config.toml
model = "CTC audio transcriber"
train_examples = 26041
input = "waveform_16khz"
depths = [2, 4, 2]
kernel_size = 9
wave_channels = 128
widths = [128, 192, 288]
init = "torch_default"
residual_init = "zero_last"
beta1 = 0.9
max_grad_norm = 0.5
epochs = 21.1
lr_schedule = "cosine"
warmup_steps = 80
weight_decay = 0.1
Rows from block 3 of a small CTC audio transcriber, named by matrix and row number. Rows with one number belong to one channel. Each number is 128 + 32 x the weight over its row's rms, rounded and kept within 0 to 255. All counts start at 0. Numbers have three digits each.
After each channel's rows are labels from the 100 clips, of 14976, where the channel reaches its highest value: "responds to" is what is common among them. Only what is clearly more common there than usual is listed. The data: short read English sentences (LibriTTS-R).
# convs0: first width-9 conv (model.blocks.3.convs.0.weight, 192x192x9, each kernel summed), inputs 96-191
# convs1: second width-9 conv (model.blocks.3.convs.1.weight, 192x192x9, transposed, each kernel summed), outputs 96-191

convs0.10:140163114116115145098096071161130160102085092124030157144148099142138117086102083188095058085127127099153142114112175128120063105136157075151122074132125138074136135115129122121080091080122103088161144130139055122079154098139037117126102115140113112077173155115128123129134104079096155075
convs1.10:128090111182140132126134135126127155154144147082124083158083142148095121150132089052118137135077129146017151123193101093101133098187077100079101142137166112103134068158117175215087144151145106103080069169161165107122159065149145110140119094110091123144095136144137105102139150143116180116
responds to: voice: female; the word "is"; the word "was"

convs0.35:060116098096161137112161150083156149128123144127131134112085150058125085183092097115154111116148123167099141122121135109130111030096104121150072158124175126091138072156157207113127126158068132108085062098085103073121118127040124170152111177091111056110084116137150154118163109181075106107
convs1.35:147119134092110073146120160142171110136098152081131132116102069153122128143168173133069108135175142108168111169122167165164098120064089135159154122157125114150167159107124104103130152111149139188096125180148106131082127189076164178135168127146184095090135180162110157098109132076117106075
responds to: voice: female

convs0.87:157124075147117110107167080134196118072107131167154104153128114089045112139151094127070125031157090178142118104135099167162159112108117155106105148112121133133118123120113149120165129071073114100097150086137153158099072103118108181063083132042123151144117099104115154183045113157112148113
convs1.87:113163130106093128115130137154150125079142156148126124142118115174079155152159150103155188115075099164120088081153119113143122168115178121103157114125120122138156162125077074212175099099102087199127107100108196119145123105131158139122150132125157127107067159137108066102078083086138160097
responds to: the word "was"

convs0.23:111112123081080096129196116156115134121125148134118126144137140062170094110059043173144098132133073146142131121079148111129113105064113100156122145161119159112109072102098184150125107097021113118104099091073107150102107090097143140074107143137114114097143150174147136158131098112096131148
convs1.23:143074148127102099125119096131108103141073151071162141158082095138102138120168167119118136174160102098114055210096164153183122083076091131161153164147090165139192135091095071132135171068159122143134155187114176110105116135089140175162145112176166092143110151167126113075146055112110120050
responds to: the word "he"

convs0.22:095105127140167082154116198065053108119173102144122096087046123134106162099105163132124130140120073175143095136176092059160139065107133129120061144109116110129123103084103124146123122136123150223155100157152144126129138122112204103161143143097138092073069120117090134138155128158201116151
convs1.22:146118095120114165095094116162083125148154123158049174112171116132073151098093184152070185137139173084164086108126173111105103106131165143119119091089071091117112113123078110096150062145164149131109098103164144148126094116173173151134059140091112173080118225144155138155168163137074136077
responds to: the word "the"

convs0.30:161116101144090116153128173111141134081119157167143125159121132138066143102172132116079142027162150150136138121141105112156151140120181110114152153093130130158129144107092129052145118109146110078165158123127100145099163130183084137151057132097176138138097129148071162172078178113171143128
convs1.30:153150129127137160075082164135171105122144132163159175132165076114131100162123155127173133087140150139134139144107164095150078104143196171083115056132135118114176164067103061132101098085155126192119114106135185129103124113135121146147186127114100149182035163106123139123079119075139139107
responds to: voice: male

convs0.85:136132181118171095156134119095105127150109152192174100111131140091112124120112127133094150077121018137150107137104065118133102168099082179101023137097148119116131132171123067190161068114084162142031125115135116094145175173103089072052181084132120125139142159132172140197124147129132114119
convs1.85:107068162138133096174090125092082135158122136117168129088087192158189174133088038091159127109130076123154130077133116169145121170088110119126170119164088132098098175118092158160100119149158133155160178136148098130151152156075101123171137166138145081166160095112174129112136164134151123175
responds to: the word "he"

convs0.34:115096123111164073163094211119128146133145124166126143164157111165212185203098134117178114083139071184145217154149109117138178078126141072153141075182132113147125161111171114101161111164163116155112134137135124136093178087114186159156064130098119125102083139176136134134118096133099142154
convs1.34:102135084156158115165124190091137135160155136155088105140115161096133038108108101092096152156103169113100142122139113131131127145149124210163111139115091121080029149092114175146142114156107114087084110132155100100116109090156195113145123181075164141086155135124116135077160138138132144122
responds to: the word "i"

convs0.12:083092085103138123087131098074145148065096130176121115135060118108109143104143083115088124134126153184128154117125138148147161129166132116105049094082094159139115119111118117103130167092129135073098158103140163131118125109093111141110091106093116127122180079144133182165118097117118152124
convs1.12:107103083131149106109140086100167104153134115105164127106077125179112157162131148125144137127040142130107159096155140086103116089122184070137089066146144131144132136143148133165196146104097140150118087101129202117148136099128115151093138122151089139077089158134134108149154104125153151092
responds to: the word "was"

convs0.104:054137113091183158111149072134163137130081118103131153082098148138128108162146129131158154162113149153103138161134168125145160058150196172161160116050134136167099123061128153132131128153112178188068110119101172136124127151106158123096132152058095110139139113065168135077177132198143116131
convs1.104:117156146097104091144089103162083140146125187149133150118092169175132115092128153196045173189205121077146089162096153115116140137108144142217169047141075172153133123135123040133144105147109174147136170170087109176150095193058124128124128130153166076127111175118116127128140137127087107079
responds to: the word "the"

convs0.84:109166082145186082136163146158141095108110128136140225141094145187146105135152174156098204101120072154122155086175089049141124121174117162181137124130145139088101150141137138117133163105148107143134130089136125121098166200146144135118152122198103107145070128067150120090133100094148102094
convs1.84:124127111182203149117102117144155184141136169177080168122122157159122106098135122095090169150133174083145112139127123128147124099121145206117130112179094096119088195143147140129192113090194148146083145132111098151143100110148182082133110143078124151139161143134169148104153160130090139086
responds to: voice: male

convs0.66:141141128115148133115109052150102162168113109119059143142159099133181109080102149178113067113126129121149140114088167144107122114142143080138117087159131138074129145104146137159098122098118113114179131116123063087111159119101056147123148123146091110093164161117121112116131152103090159084
convs1.66:128097107187148161128131120105109121169126133095112080151122142146117117141120106046128138142075147149027174126213089095114126128174059109099116128136143085100108072167120187218101148155134114078083046156152160098129142059175124104145117102104103121116114136122144094089141168145116174126
responds to: voice: female; the word "was"

convs0.55:135160119090153177172195099161210138133127104106129136119105139096081114108150093116125172154121156150050118144182085103157168099151122167091120150076124114174077051117101154120119154108115125160135151141165128117176109157082097151101167187106095122108167123111133118101114152169154103137
convs1.55:131133131105090110088104068152117081139126126149137130059116138127131180125117104224122153130169099091176108140100146130090087149102159086189135115153148174142155109077110073113118094133097119143193173151132118177114116166093107139125212111198126130127130128091166122189121115132147070148
responds to: the word "the"

convs0.107:128158159114084127158162117122140177173166124152127080090144082097163117141111189082089122167126124186080186138136149135166212148131139091138115078112095104164116137104160111123130112082108185091117099106148166106149187156072137134171143134122115120081145149108134212116116171068131143145
convs1.107:144108165185164131158124100117105095184111124143099119100062134166132173119105106089129114136054138109087198177129110102159114106102129082153171128148126141132146163143129110236190120183096163080087117090140183124138086112182116075183103112152104123063041118086121061087196161149207134131
responds to: the word "to"

convs0.9:178143151037138116165154024157170068126074144152146174098139073153074125110156084081153186125110091113129117075135000123146151118092127112067073151122136154175113126073162120104126080128149115118097090138081145128152115111125116108144087162131178146113113120065152125075173118114155134136
convs1.9:085136135082183099116099128068138071156150148132149105035148162084115165169126127109150197113129151080157140163195101126066110127049174142113098146163151171173099130113103095098182109110156130132105168140099124151115097140083105136101153115125115124151105143105141079132103082121176113134
responds to: the word "not"; the word "was"

convs0.178:081087131110109125105156146114064136068115104166148086128057128116185146156111115143132140139122112200140156152099179101154118094100174124144079145079145135183105045155068128110155174110051110130103154065141115159142153151123137073120166135113118156084159116147155123165152108120115144146
convs1.178:140133122104157087150153092151116149166076150110112165176118101162106132168136162118095130213118133058174110165106164119129105173113123138125130129180123121095170193101143105033180165120168150167166124108137174127114141136109163151126118093087075159045175149214163166091139143094106147008
responds to: the word "and"

convs0.51:141162148127148122151185134167113061117134094136152103096095067132033147194143068095142125095156159106131098143141056150156168107101057152099127159069130136124101139144116179078106113142067110120074107090125140129125127098114153143158086169083116143124129101126181106083067093118076118145
convs1.51:139158131072121124089152111182179100123079129096154106136128142128177154129145143170112103052150117174172115101046153166122125135090176115142178173122092100160099156122104109116160177128108165155096184131080108153106072191145089146053134156144188172107116110085085143120108157122197098144
responds to: the word "was"

convs0.123:097113099096114107062150105153154138077120231137153080135116169126152119114127057164089119064134139094134133164114171111071075127129132167171154145116100132147127048129136188152164154136069149090105139094107069143142110113145150106108160128102096109165130074170129124179126108108064103098
convs1.123:143137146121132132097096118181134121124131142130179144137124100167100109114165132149143160175181140047126056172092160169243128102117128116194193118135071148116189162089112056107113126083098153148152145142126121121127084134093193208153185116128128086139127145143145160130155098152194109058
responds to: the word "he"

convs0.120:106120116111187153097093063130074115120100120116152116170142138164124144168153097130122076114156096148150132127113064163143138131153142080149146125144165138088126108163093183133163122177188159133162120106134120086121115119154153153112107129141083090137078132093089132116120158180148165048
convs1.120:125136114116119140124080126152100078107112085150112117168204116125191046107109094101155181133116124122109181150054131099131078148201110186134149076138129141083078126186129150131115123162140105076135087112127132100156102092141152125058097134094091139106112139082053129199155168134112164127
responds to: the word "to"

convs0.37:146139108101147167111153061137127155139088078145130124136138090106130119069115134183084116076138143162161127089066149118130111145136146086121111104122147122076103135116126140125122109079107118096165140084125064078116172151110039149139110124147055109092191163114135145127094131087125145084
convs1.37:167111143172119155116115088134119092178102117103116101155101153168110120166136124065134127134076147136021161117172106097110096113174061088098114156139178110095098075154124171214105153146161118084094021157174146125117148080168107087129137129093128097147102117106130101115130156130110153144
responds to: the word "is"

convs0.179:186114127089142113173109149112119176135129121149110145121183190132206132122084138119207173141168126210132175128102157094143130100148087094149143112189172136099128126166130157141128141132121143136145144185133148137143131104089126146077120138127117156135110156171143082115210130186134135181
convs1.179:122105156120143178141106152073102119154128148146102085105133135097174098092098089133098123153101126104058151132180099097162140188092092153137150140097122131048072103109108190127137133136108145060101115107125138110139144116120151052170147146095134092125196146110122067095177153139118144148
responds to: the word "and"

convs0.3:119167063125082148092130187134200135069133150143133166149093105116088115098162118105098117087136134178198117102169141103137121179089147131177131232105114177140149146144138122091148120120114116083121148129162123142107123115114119082098067099159177114170152084148136166164139085124104135137
convs1.3:151166130096108120121135119092121095139101147138095118140106186119163128147142104145134137067094077142150128170128151104134099150142108085098157098155120130101102129163171096127119152068116150152138112093124148114112163108147107134112183118165121099115096210106150099199147141088075151114
responds to: the word "the"

convs0.147:097151131073084074140216093138144114098135086197140152140088115106051145150187140090100159111141053121152144122091073108141127108105166101067099141108150107191171113050094140092114094102143111118074099098081092108167141159143111129122120103073085089045106118142094166090135136134184113110
convs1.147:129117098083144196100152118098125119103116187116190073104110163144149118080132098116131179106101177140107170134216110131162104127149109085092037083145146125058146144103093122130077107130096120080075096129132123113128098112164136102185092121118110116136099143108127091106171190127170153120
responds to: the word "be"

convs0.158:065099129143132095067114139152113152073173193161142036103137143136207099123100128151131106115166119167137157144137227144131077110144117186162153142115122155130119116104119163100164175137090115080059133058119084127148146118122202124117114152127108109123119066159127160180150062151111130156
convs1.158:126108138148119125130124107184095157119138152100137138176137144193136097105141177124130155192179110144136073187108151142158115134109100127166185133170065140114155158123169061070145160091129163161120137210114130160148077144076160243145131084125125128095081121138132118098155107127166128071
responds to: the word "he"; the word "you"

convs0.186:094145117043145130122143065085133076147147152135174111087112147134129116091166119111154135112126108149091135142083067137105109112125085172121078119130115104099094057159173139142155132118072159049008100086094106108199149177096142104097155146134115126128164128118142139092128097099070134136
convs1.186:132117122093115126118134101109061100136063097134233144140094123117109118130113145114164126121135111102138180165083145165113135161008079090155159120158114117122142161101162144117097093099099195146159130103143101177079081155102124158106139097113193099088136156186147145150103080148112128126
responds to: the word "was"

convs0.92:144166129115132102147157077146127151178158091132120175130144108171205103092118197147084146140118108177154123124126141102122126139143135091125098114140147135092127136072143119172120119096138146184162120084136064059142156130116100146116165084136072112105137153119096113110115178116144143103
convs1.92:125099116183154187108117091094078092145127106115110081136129143142144119119132129067128145138078145108057193124221094124115110117151077108142083113118164091088086094140104194189124142196135128020097092137133132107130102102190131081200117136120123129119135144066139090097165187140122150155
responds to: the word "to"

convs0.83:114156126151152171097146061142116142111119158119149153136104178156130139105179108136066124142118114128096127132161145124100013103158113173145120177112107163083140138136096123104157128095175115069131123114131090099147134122188106094138182102157132116128142044068096127075167098072123104072
convs1.83:124151113138114150138041167127093151131150117148118169115164142084169083121115069180176111076100111128130188098126083104108107162159145131115133101104107101102134111162110165114150100142095107108129082098154104101182120099188153098149121093108051163104119152125140166185181174134082154107
responds to: the word "one"

convs0.117:079120100082093087099119155080106160056161143096151143071094110133138104057093151113106152089131081146130082112159194069131100097174149134182133174120125177111136109082105107136148134097082150088083110129125069071152138164156134085070144110168094075129068099058134155144143158162140125055
convs1.117:151119110110129164100063135131097151157116162121163164149118113154148085126131140096176192088142126085121190156081148127150118067097103101165130055109132093161127166131145139142109095088182161166208163077162088176100091122124156142083178070132143112132105193148165140119132054103090143184
responds to: the word "you"

convs0.16:131167122114157132125212045163150155132175114101137167021138118148140117144145125103135164131172089151100161137170187123160144120159136166121140169103140201136105137072164165146141149159126176159087105153060131099144101154096143144137112121125145139122087091059193099067161127178129108124
convs1.16:117146152141129103146111100136080139123102194183109131110094186166114131101126109105092160175167137107141073155117142096120142113118097099228172108153141199119147083185153054159183123154097211168143126219047164189130091214066143113150118125188142043123116150099129086102134118089128110122
responds to: the word "you"; the word "will"

convs0.29:103168153099130148159141033093159140166134113174154137115107099082121134199144138093156146157132081159090163169162082167165172154083223123062120097092120102121100091114117130120130072136156178142090087134076129102131133180057144180163168122095130142088138140090147144127134139146194116159
convs1.29:154131137066185100098148083115098109153127144167179105103129146086143142094137105091110143156113131151089110093116123147103131089056143085168110147185151143161151181091074087174134103185151102112068151109081086174130083190113136148156133108216168104079084105094075138124156192178099072128
responds to: the word "be"

convs0.26:186151147060134111179169055147160116098117107125167156052115078123061090101159105073173186129136151138102090121155059096165173122155069134091069180110102169133098126088109140093124156135137095095131118132129140114159103077110074117141066167101136138126141136090182123062163130139138101137
convs1.26:136137150081139089126088111106124034132100135115155082128114141091098177149131095136163159107101115096173134173161143141070126188056152126173135157144144170159080115099092107105170128142143155142124172098077119145086101162107091163138151118161099127125157138106153091160080118104199096135
responds to: the word "not"

convs0.86:141118110124170136120154131160122083053125154132143139160121168225133144111158139157069188077133078124122142112161147087108108145182105156123126134104120171094121098137099154069139115095177110119164153101116079149122129186180189157124148136182139143148088116120118109087071090038137111135
convs1.86:118111151166173098148082160158136186155177173226114167137099159165132110106168128074154184133113171099160119090133117151169130084136165216108135130148120094099073147133120132125176123136182124178111133119111097079157158085120167085155089208087120133139106150118127104091139110121105136120
responds to: voice: male

convs0.180:120160132084103155168195129125157134165159141137154102091082123111066143163180122107127166135153135118101087131171076110154151148130137182075162139068110105190089134136118172158133109167129129178135105142111135111143085127121163125147089107068138128134100136165123171169107153162122095135
convs1.180:141161123096112110082114103212122088121095150160151166110150164108117176094127124194109148102163122129195100138091186137094114124101176107153151165115125189160140154099100033074138096109086152153124148094086115189126122206105091130105157138151137109150093137101068140194099128120139071115
responds to: the word "was"

convs0.77:101107134102100134103183083120159112183143187145190126151131104094116141178163111094109141135135103144097150078161107159138181130114158242128145176099122189162091113105128130160170087191114138117115127134144159125173138151115161142098150117162116152135137107125126189143139127099123148121
convs1.77:090107160116062100156126138160150110123128096133125094194128154155095146123097077098160159099118070158125182135130115092123158192198131111126153125154147109062133104096161119136122150142091118138113123117104081146170110116122095125112129115148123087134169147121115079094121155094147171104
responds to: the word "she"

convs0.98:131150166125165080142151079143175027110096190150157179138121096152077163173150158127112173141115170078098095169139054089119083135192117174128186158083124140092117154080135147171126161118151108106156103181103149113124127108119119095133113120090135126207158091120124124125149096132102087095
convs1.98:022135154136115121120122200172104132103126134119130110131158098154158161095165098232084146010147133054131133104102122147117109131117138129071156158094117134149136118149088136125134110153097136134141144117178143179156121164138102170094174172105077108161093134164095165150144139164176073149
responds to: the word "it"