A small CTC audio transcriber, trained from scratch: widths [128, 192, 288], 26041 training examples.
Rows from block 2 of a small CTC audio transcriber, named by matrix and row number. Rows with one number belong to one channel. Each number is 50 + 10 x the weight over its row's rms, rounded and kept within 0 to 99. All counts start at 0.
After each channel's rows are labels from the 100 clips, of 14976, where the channel reaches its highest value: "strongest on" is what is common among them. Only what is clearly more common there than usual is listed. The data: short read English sentences (LibriTTS-R). In brackets: how many of the 100.
# convs0: first width-9 conv, stride 2 (model.blocks.2.convs.0.weight, 192x128x9, each kernel summed), inputs 64-127
# convs1: second width-9 conv (model.blocks.2.convs.1.weight, 192x192x9, transposed, each kernel summed), outputs 96-191

convs0.43:44 55 43 49 57 49 53 46 45 46 50 38 45 64 64 40 56 51 37 63 46 55 34 49 53 43 49 46 60 56 58 31 51 51 38 39 58 51 42 56 56 55 62 56 43 58 54 62 53 41 55 57 53 58 28 46 46 45 46 37 43 41 48 77
convs1.43:60 45 57 53 48 54 36 42 46 38 48 49 46 61 31 42 57 40 54 60 63 44 38 54 54 42 58 40 47 48 49 43 58 61 39 54 43 42 47 55 60 50 56 50 40 43 31 67 35 44 45 64 52 45 50 59 46 58 57 45 65 40 62 48 43 38 47 55 50 54 51 37 37 62 66 49 63 58 44 52 51 44 39 38 46 46 37 56 54 49 65 55 50 39 56 49
strongest on: the word "was" (25)

convs0.15:40 55 41 48 20 37 59 46 60 34 46 38 33 54 47 49 44 60 43 35 30 55 41 39 50 56 46 41 46 53 50 51 33 40 45 54 59 46 45 52 31 48 50 62 52 47 45 62 33 48 38 47 54 47 54 43 55 45 55 42 31 53 66 50
convs1.15:42 74 47 61 56 52 39 51 37 45 44 57 33 45 56 49 29 58 47 59 52 59 64 60 35 44 56 50 50 60 49 59 32 50 56 40 48 48 55 39 34 60 34 57 58 51 61 39 55 50 42 33 38 49 61 22 26 65 62 64 54 44 49 52 61 53 63 51 60 41 39 54 55 54 39 40 34 59 48 61 53 50 56 54 59 49 53 60 50 51 52 76 37 81 56 49
strongest on: the word "and" (29)

convs0.130:39 43 61 49 37 44 38 41 45 47 46 43 49 36 39 54 63 63 60 32 48 38 54 39 33 41 53 54 48 46 52 30 49 41 38 63 43 62 62 42 27 35 58 55 58 52 59 60 50 49 34 49 36 44 52 50 41 46 54 61 49 47 53 50
convs1.130:36 32 56 52 51 53 58 59 58 65 55 44 42 57 41 24 38 60 14 54 49 48 36 55 45 41 45 36 43 61 48 63 43 65 78 52 41 56 35 58 53 64 46 54 68 58 54 60 43 41 42 35 51 60 34 55 55 72 53 52 20 40 37 47 49 42 72 61 51 49 46 47 53 57 53 52 35 52 64 63 41 48 60 46 52 61 66 46 47 49 56 47 52 61 43 59
strongest on: the word "of" (25)

convs0.106:59 45 58 63 43 41 30 34 55 53 56 49 51 49 43 42 59 44 51 53 47 36 49 52 55 35 63 53 48 60 63 09 60 61 41 54 44 57 30 44 67 69 33 27 61 70 50 50 46 50 58 60 37 49 59 41 62 42 58 45 61 45 41 48
convs1.106:43 38 43 40 50 45 75 40 50 55 55 42 52 55 55 55 56 55 55 47 57 29 37 51 54 35 71 55 49 59 53 48 62 62 40 57 64 53 30 49 51 59 36 68 51 46 22 64 47 51 48 62 57 55 47 42 54 52 70 50 62 50 58 57 46 48 29 52 44 37 52 34 33 48 69 54 37 21 41 54 54 39 45 61 33 36 49 49 51 47 62 50 43 53 62 35
strongest on: voice: female (88)

convs0.41:47 39 44 39 43 44 60 48 48 23 42 50 51 48 59 50 58 63 77 40 48 57 36 44 56 48 46 48 51 51 53 42 43 46 46 54 36 50 68 45 56 55 38 50 49 52 58 69 64 47 55 46 45 43 46 55 41 45 63 62 50 48 55 37
convs1.41:32 55 45 43 45 57 41 62 53 70 47 53 38 45 53 37 41 70 36 53 56 43 35 51 50 52 47 27 46 57 41 58 49 58 70 45 50 59 32 58 51 50 41 49 55 59 60 50 49 43 54 45 43 64 41 55 50 57 52 58 39 66 41 62 48 52 72 46 61 54 42 46 51 55 44 52 47 44 63 74 47 43 44 51 50 51 60 48 52 39 52 47 46 53 35 60
strongest on: voice: male (88)

convs0.32:55 45 43 43 52 40 58 58 48 43 50 52 48 56 46 52 60 54 46 58 36 63 49 49 47 52 28 52 49 49 57 56 45 44 48 35 45 29 55 38 42 58 34 45 38 51 58 64 44 48 62 50 39 65 47 45 48 44 46 63 50 47 50 39
convs1.32:45 51 51 42 40 43 58 31 51 27 64 53 56 54 54 63 52 55 51 46 61 48 43 53 60 42 51 51 69 55 50 61 61 49 60 52 47 50 41 34 41 56 52 53 43 62 34 32 45 51 59 56 53 64 50 52 39 59 34 53 47 49 62 51 51 45 62 38 56 33 52 53 43 43 43 46 65 59 50 64 49 53 42 55 38 31 47 51 50 41 43 51 36 45 53 50
strongest on: voice: male (88)

convs0.28:53 52 50 63 37 44 24 38 53 42 61 44 53 51 43 59 62 41 49 52 66 29 58 55 58 50 54 46 42 59 59 23 51 61 54 45 50 57 38 44 56 61 31 46 58 58 62 61 46 46 55 60 23 48 54 44 46 42 60 54 54 44 41 36
convs1.28:46 39 46 51 52 53 65 43 49 49 28 50 45 53 50 69 50 51 37 50 46 43 56 62 46 45 79 63 42 50 28 36 64 50 50 66 52 54 54 39 62 54 39 74 58 45 35 62 56 54 52 61 57 61 52 44 47 44 56 48 57 32 56 54 34 49 34 56 48 42 71 48 32 54 59 60 56 43 45 45 41 51 53 54 33 57 57 55 47 48 69 46 59 44 61 24
strongest on: voice: male (89)

convs0.149:61 43 44 51 55 56 49 45 39 51 50 49 47 33 66 37 59 47 69 49 50 59 46 64 52 59 57 27 51 52 54 67 43 75 44 56 39 54 60 32 70 64 33 43 45 54 65 61 57 45 55 42 30 50 42 60 54 35 62 57 45 38 51 38
convs1.149:45 50 35 49 63 42 50 59 65 39 32 45 33 50 48 57 53 54 29 69 45 51 45 59 58 58 70 39 42 43 46 59 44 50 64 46 30 58 32 40 62 51 58 47 26 62 51 45 66 44 60 43 50 76 36 47 60 49 67 46 57 47 50 61 42 53 44 50 27 57 40 48 55 61 45 72 53 34 62 58 48 55 50 57 48 58 45 42 47 52 46 57 46 42 39 54
strongest on: voice: male (86)

convs0.170:35 63 39 44 27 41 53 52 53 32 38 49 58 47 48 49 45 42 57 34 29 28 63 42 51 47 53 66 28 61 55 36 45 59 57 50 58 39 60 51 42 47 49 41 40 62 46 52 61 51 49 51 43 41 50 56 49 45 51 55 36 58 43 47
convs1.170:33 50 56 51 48 56 62 25 49 52 66 38 61 53 49 33 41 63 46 49 39 50 47 60 41 44 40 57 46 45 64 60 69 46 41 51 63 48 50 49 35 38 33 44 56 48 48 55 36 66 48 60 56 47 50 43 48 32 48 46 74 56 53 36 44 38 54 50 47 50 52 43 45 48 43 37 41 54 53 64 61 38 50 53 64 66 56 41 45 45 43 44 53 63 62 45
strongest on: the word "and" (26)

convs0.63:42 54 47 64 32 45 31 59 35 57 52 53 53 18 53 52 56 53 60 55 44 45 33 61 67 64 35 27 62 52 57 57 44 49 37 50 45 50 39 47 60 31 57 40 50 54 54 59 46 49 36 52 61 51 17 54 39 42 43 53 35 35 43 49
convs1.63:44 54 42 49 45 47 54 56 51 68 46 55 47 41 31 54 60 51 36 58 37 34 42 68 58 50 64 28 41 37 50 46 56 39 61 41 52 52 33 39 69 48 45 33 46 60 56 71 54 54 52 46 33 56 36 49 47 44 50 43 47 56 58 47 46 49 51 32 40 52 51 57 51 41 58 54 55 36 53 40 50 60 35 48 54 38 51 60 55 22 52 62 39 31 48 52
strongest on: voice: male (82)

convs0.10:30 56 43 45 50 41 53 51 55 50 56 61 52 54 45 45 60 45 61 45 55 45 56 38 54 52 49 52 33 55 63 56 56 55 42 49 47 49 48 48 47 51 62 34 53 57 60 52 42 47 59 60 60 42 43 57 49 60 49 64 45 46 58 57
convs1.10:63 62 51 58 39 28 62 54 63 40 53 54 40 48 56 48 64 47 48 36 44 49 54 40 34 71 51 42 38 59 39 36 34 54 59 55 44 42 61 55 62 52 45 48 53 59 57 45 59 54 47 37 54 25 74 43 39 68 28 35 56 51 40 50 40 43 37 55 55 60 45 65 48 66 52 53 46 71 49 37 60 70 62 55 54 69 40 66 33 55 70 40 51 37 37 66
strongest on: voice: male (77)

convs0.87:38 52 40 55 49 44 38 42 36 58 45 59 37 34 64 43 61 40 62 52 52 47 47 60 39 57 55 33 35 48 56 66 44 64 29 49 42 61 50 38 65 59 47 43 43 50 59 62 48 40 58 40 23 61 45 60 49 40 47 58 50 45 50 29
convs1.87:52 52 54 62 47 39 63 74 52 39 37 41 48 65 38 60 56 37 40 49 38 52 34 63 51 58 65 38 38 33 41 67 45 59 72 38 28 57 41 41 56 58 63 47 36 67 62 53 65 50 47 52 44 71 38 42 53 40 53 53 51 63 48 43 40 52 55 52 44 46 40 57 41 52 53 67 49 50 54 55 40 55 50 57 59 58 33 51 40 51 56 60 52 46 40 61
strongest on: voice: male (80)

convs0.142:29 48 44 41 46 48 56 45 49 43 56 42 45 35 31 50 46 55 34 33 45 34 61 41 40 56 45 77 25 47 52 52 46 33 59 49 54 26 47 56 49 48 49 48 43 41 48 46 47 38 36 56 35 43 51 44 55 54 45 44 49 57 46 64
convs1.142:57 46 60 61 46 40 37 50 33 46 58 54 56 46 53 41 58 68 69 40 54 47 31 55 51 60 57 57 45 54 52 21 53 57 48 51 48 53 43 38 51 54 68 45 47 60 32 38 39 55 47 30 44 47 59 41 70 46 32 48 39 64 51 34 59 57 58 43 42 38 48 50 43 46 47 65 69 48 44 54 56 46 54 66 59 47 57 43 32 51 56 49 52 71 68 48
strongest on: the word "it" (36); the word "is" (32)

convs0.24:41 45 50 39 50 59 44 61 47 58 54 36 47 32 55 47 45 57 46 56 54 52 45 50 40 35 41 50 35 48 56 38 57 49 38 43 56 32 57 50 44 45 39 50 54 40 57 49 30 46 58 51 30 65 52 41 38 38 36 49 66 43 46 31
convs1.24:32 32 48 53 33 39 31 41 46 47 64 59 65 70 55 64 64 64 29 36 46 71 70 53 54 56 41 57 55 49 32 51 55 37 52 51 50 58 46 54 22 47 60 53 55 59 57 41 47 47 54 54 41 47 51 47 52 60 38 48 60 48 53 35 45 42 62 49 36 60 41 41 47 35 29 45 57 66 54 54 39 53 51 33 67 59 57 43 55 61 43 44 58 51 47 36
strongest on: voice: male (71)

convs0.121:45 52 46 45 53 24 54 36 40 36 45 45 47 53 47 43 55 59 38 53 43 43 37 41 47 51 54 40 28 53 61 53 39 44 44 25 49 39 65 54 38 52 49 43 42 67 36 53 52 38 54 35 55 47 48 59 41 50 60 54 53 51 36 54
convs1.121:59 61 41 53 46 48 49 39 49 47 44 51 74 50 45 46 56 42 67 55 53 33 59 56 55 37 47 44 49 55 63 45 52 39 32 69 43 42 57 33 49 45 18 53 54 38 47 47 34 42 39 52 62 55 43 52 36 54 46 44 22 51 35 51 48 44 42 47 53 49 61 28 46 41 58 51 57 48 46 59 63 41 48 39 43 46 50 69 59 50 48 50 55 47 83 40
strongest on: voice: female (87)

convs0.5:41 51 48 44 51 28 54 34 41 37 45 46 48 53 47 40 56 58 37 52 44 42 39 38 42 53 53 42 30 55 61 55 42 46 41 26 48 37 65 56 37 54 49 42 40 67 37 51 55 35 55 33 54 44 49 59 40 51 56 54 51 53 36 54
convs1.5:58 60 42 54 50 44 49 38 49 47 45 52 71 48 44 48 55 43 69 55 53 34 55 49 55 35 48 45 53 57 62 45 51 43 33 70 43 43 58 34 47 44 20 55 53 39 45 47 35 41 39 50 62 54 42 51 37 53 46 47 23 50 33 48 48 45 43 45 54 49 61 28 46 41 58 51 57 47 45 57 65 39 48 42 46 46 50 66 59 52 47 49 57 47 84 43
strongest on: voice: female (88)

convs0.191:31 53 43 55 45 53 41 59 46 51 49 34 37 52 37 40 57 56 39 54 54 52 33 44 61 65 44 40 37 48 59 43 44 58 47 36 51 55 50 38 44 50 50 56 39 44 56 62 34 46 50 54 53 39 56 49 52 42 71 39 47 39 53 23
convs1.191:57 41 37 40 35 57 34 54 59 61 61 51 53 55 55 65 53 59 35 40 44 53 21 64 54 55 44 42 52 58 33 61 56 60 55 52 39 53 36 46 45 47 66 58 66 56 39 50 34 43 49 63 45 70 43 42 41 55 50 69 34 36 52 48 53 42 38 39 35 36 43 53 46 52 32 56 65 50 60 67 53 46 57 17 40 24 56 44 50 41 50 46 59 49 49 46
strongest on: voice: male (90)

convs0.178:63 44 46 51 54 50 62 54 33 53 55 46 35 36 58 51 60 51 65 52 50 52 31 50 53 46 49 21 43 52 55 70 47 54 68 62 43 51 64 28 73 57 48 51 57 53 59 56 46 47 46 53 40 39 25 49 45 43 63 51 55 46 52 42
convs1.178:45 51 47 52 56 56 49 59 58 44 42 41 31 50 54 51 57 38 44 54 49 59 27 54 49 59 64 41 33 40 59 64 48 48 65 48 39 50 33 41 50 41 58 59 33 74 52 63 55 35 42 35 44 77 37 48 58 57 59 46 39 44 48 62 52 50 30 61 38 53 36 54 53 63 39 59 57 50 53 51 55 63 68 55 40 55 45 42 39 51 51 51 51 45 35 54
strongest on: voice: male (87)

convs0.38:23 49 42 49 31 43 47 50 55 46 46 50 48 54 70 39 53 39 30 64 25 51 42 43 60 49 46 45 44 61 60 58 52 53 41 57 53 50 60 49 34 49 47 35 39 70 56 59 41 44 68 47 62 48 48 56 55 49 48 52 34 44 50 55
convs1.38:45 40 61 55 54 52 53 47 62 63 61 56 49 58 43 76 53 61 67 68 41 58 57 37 29 61 44 47 54 57 44 38 55 66 46 62 52 47 37 47 64 38 51 61 54 49 31 50 33 45 57 46 54 31 62 41 66 46 46 52 54 58 61 59 41 51 33 24 38 42 61 43 51 46 45 43 46 47 59 53 55 52 45 49 44 44 52 68 43 41 61 48 61 37 46 45
strongest on: voice: male (74)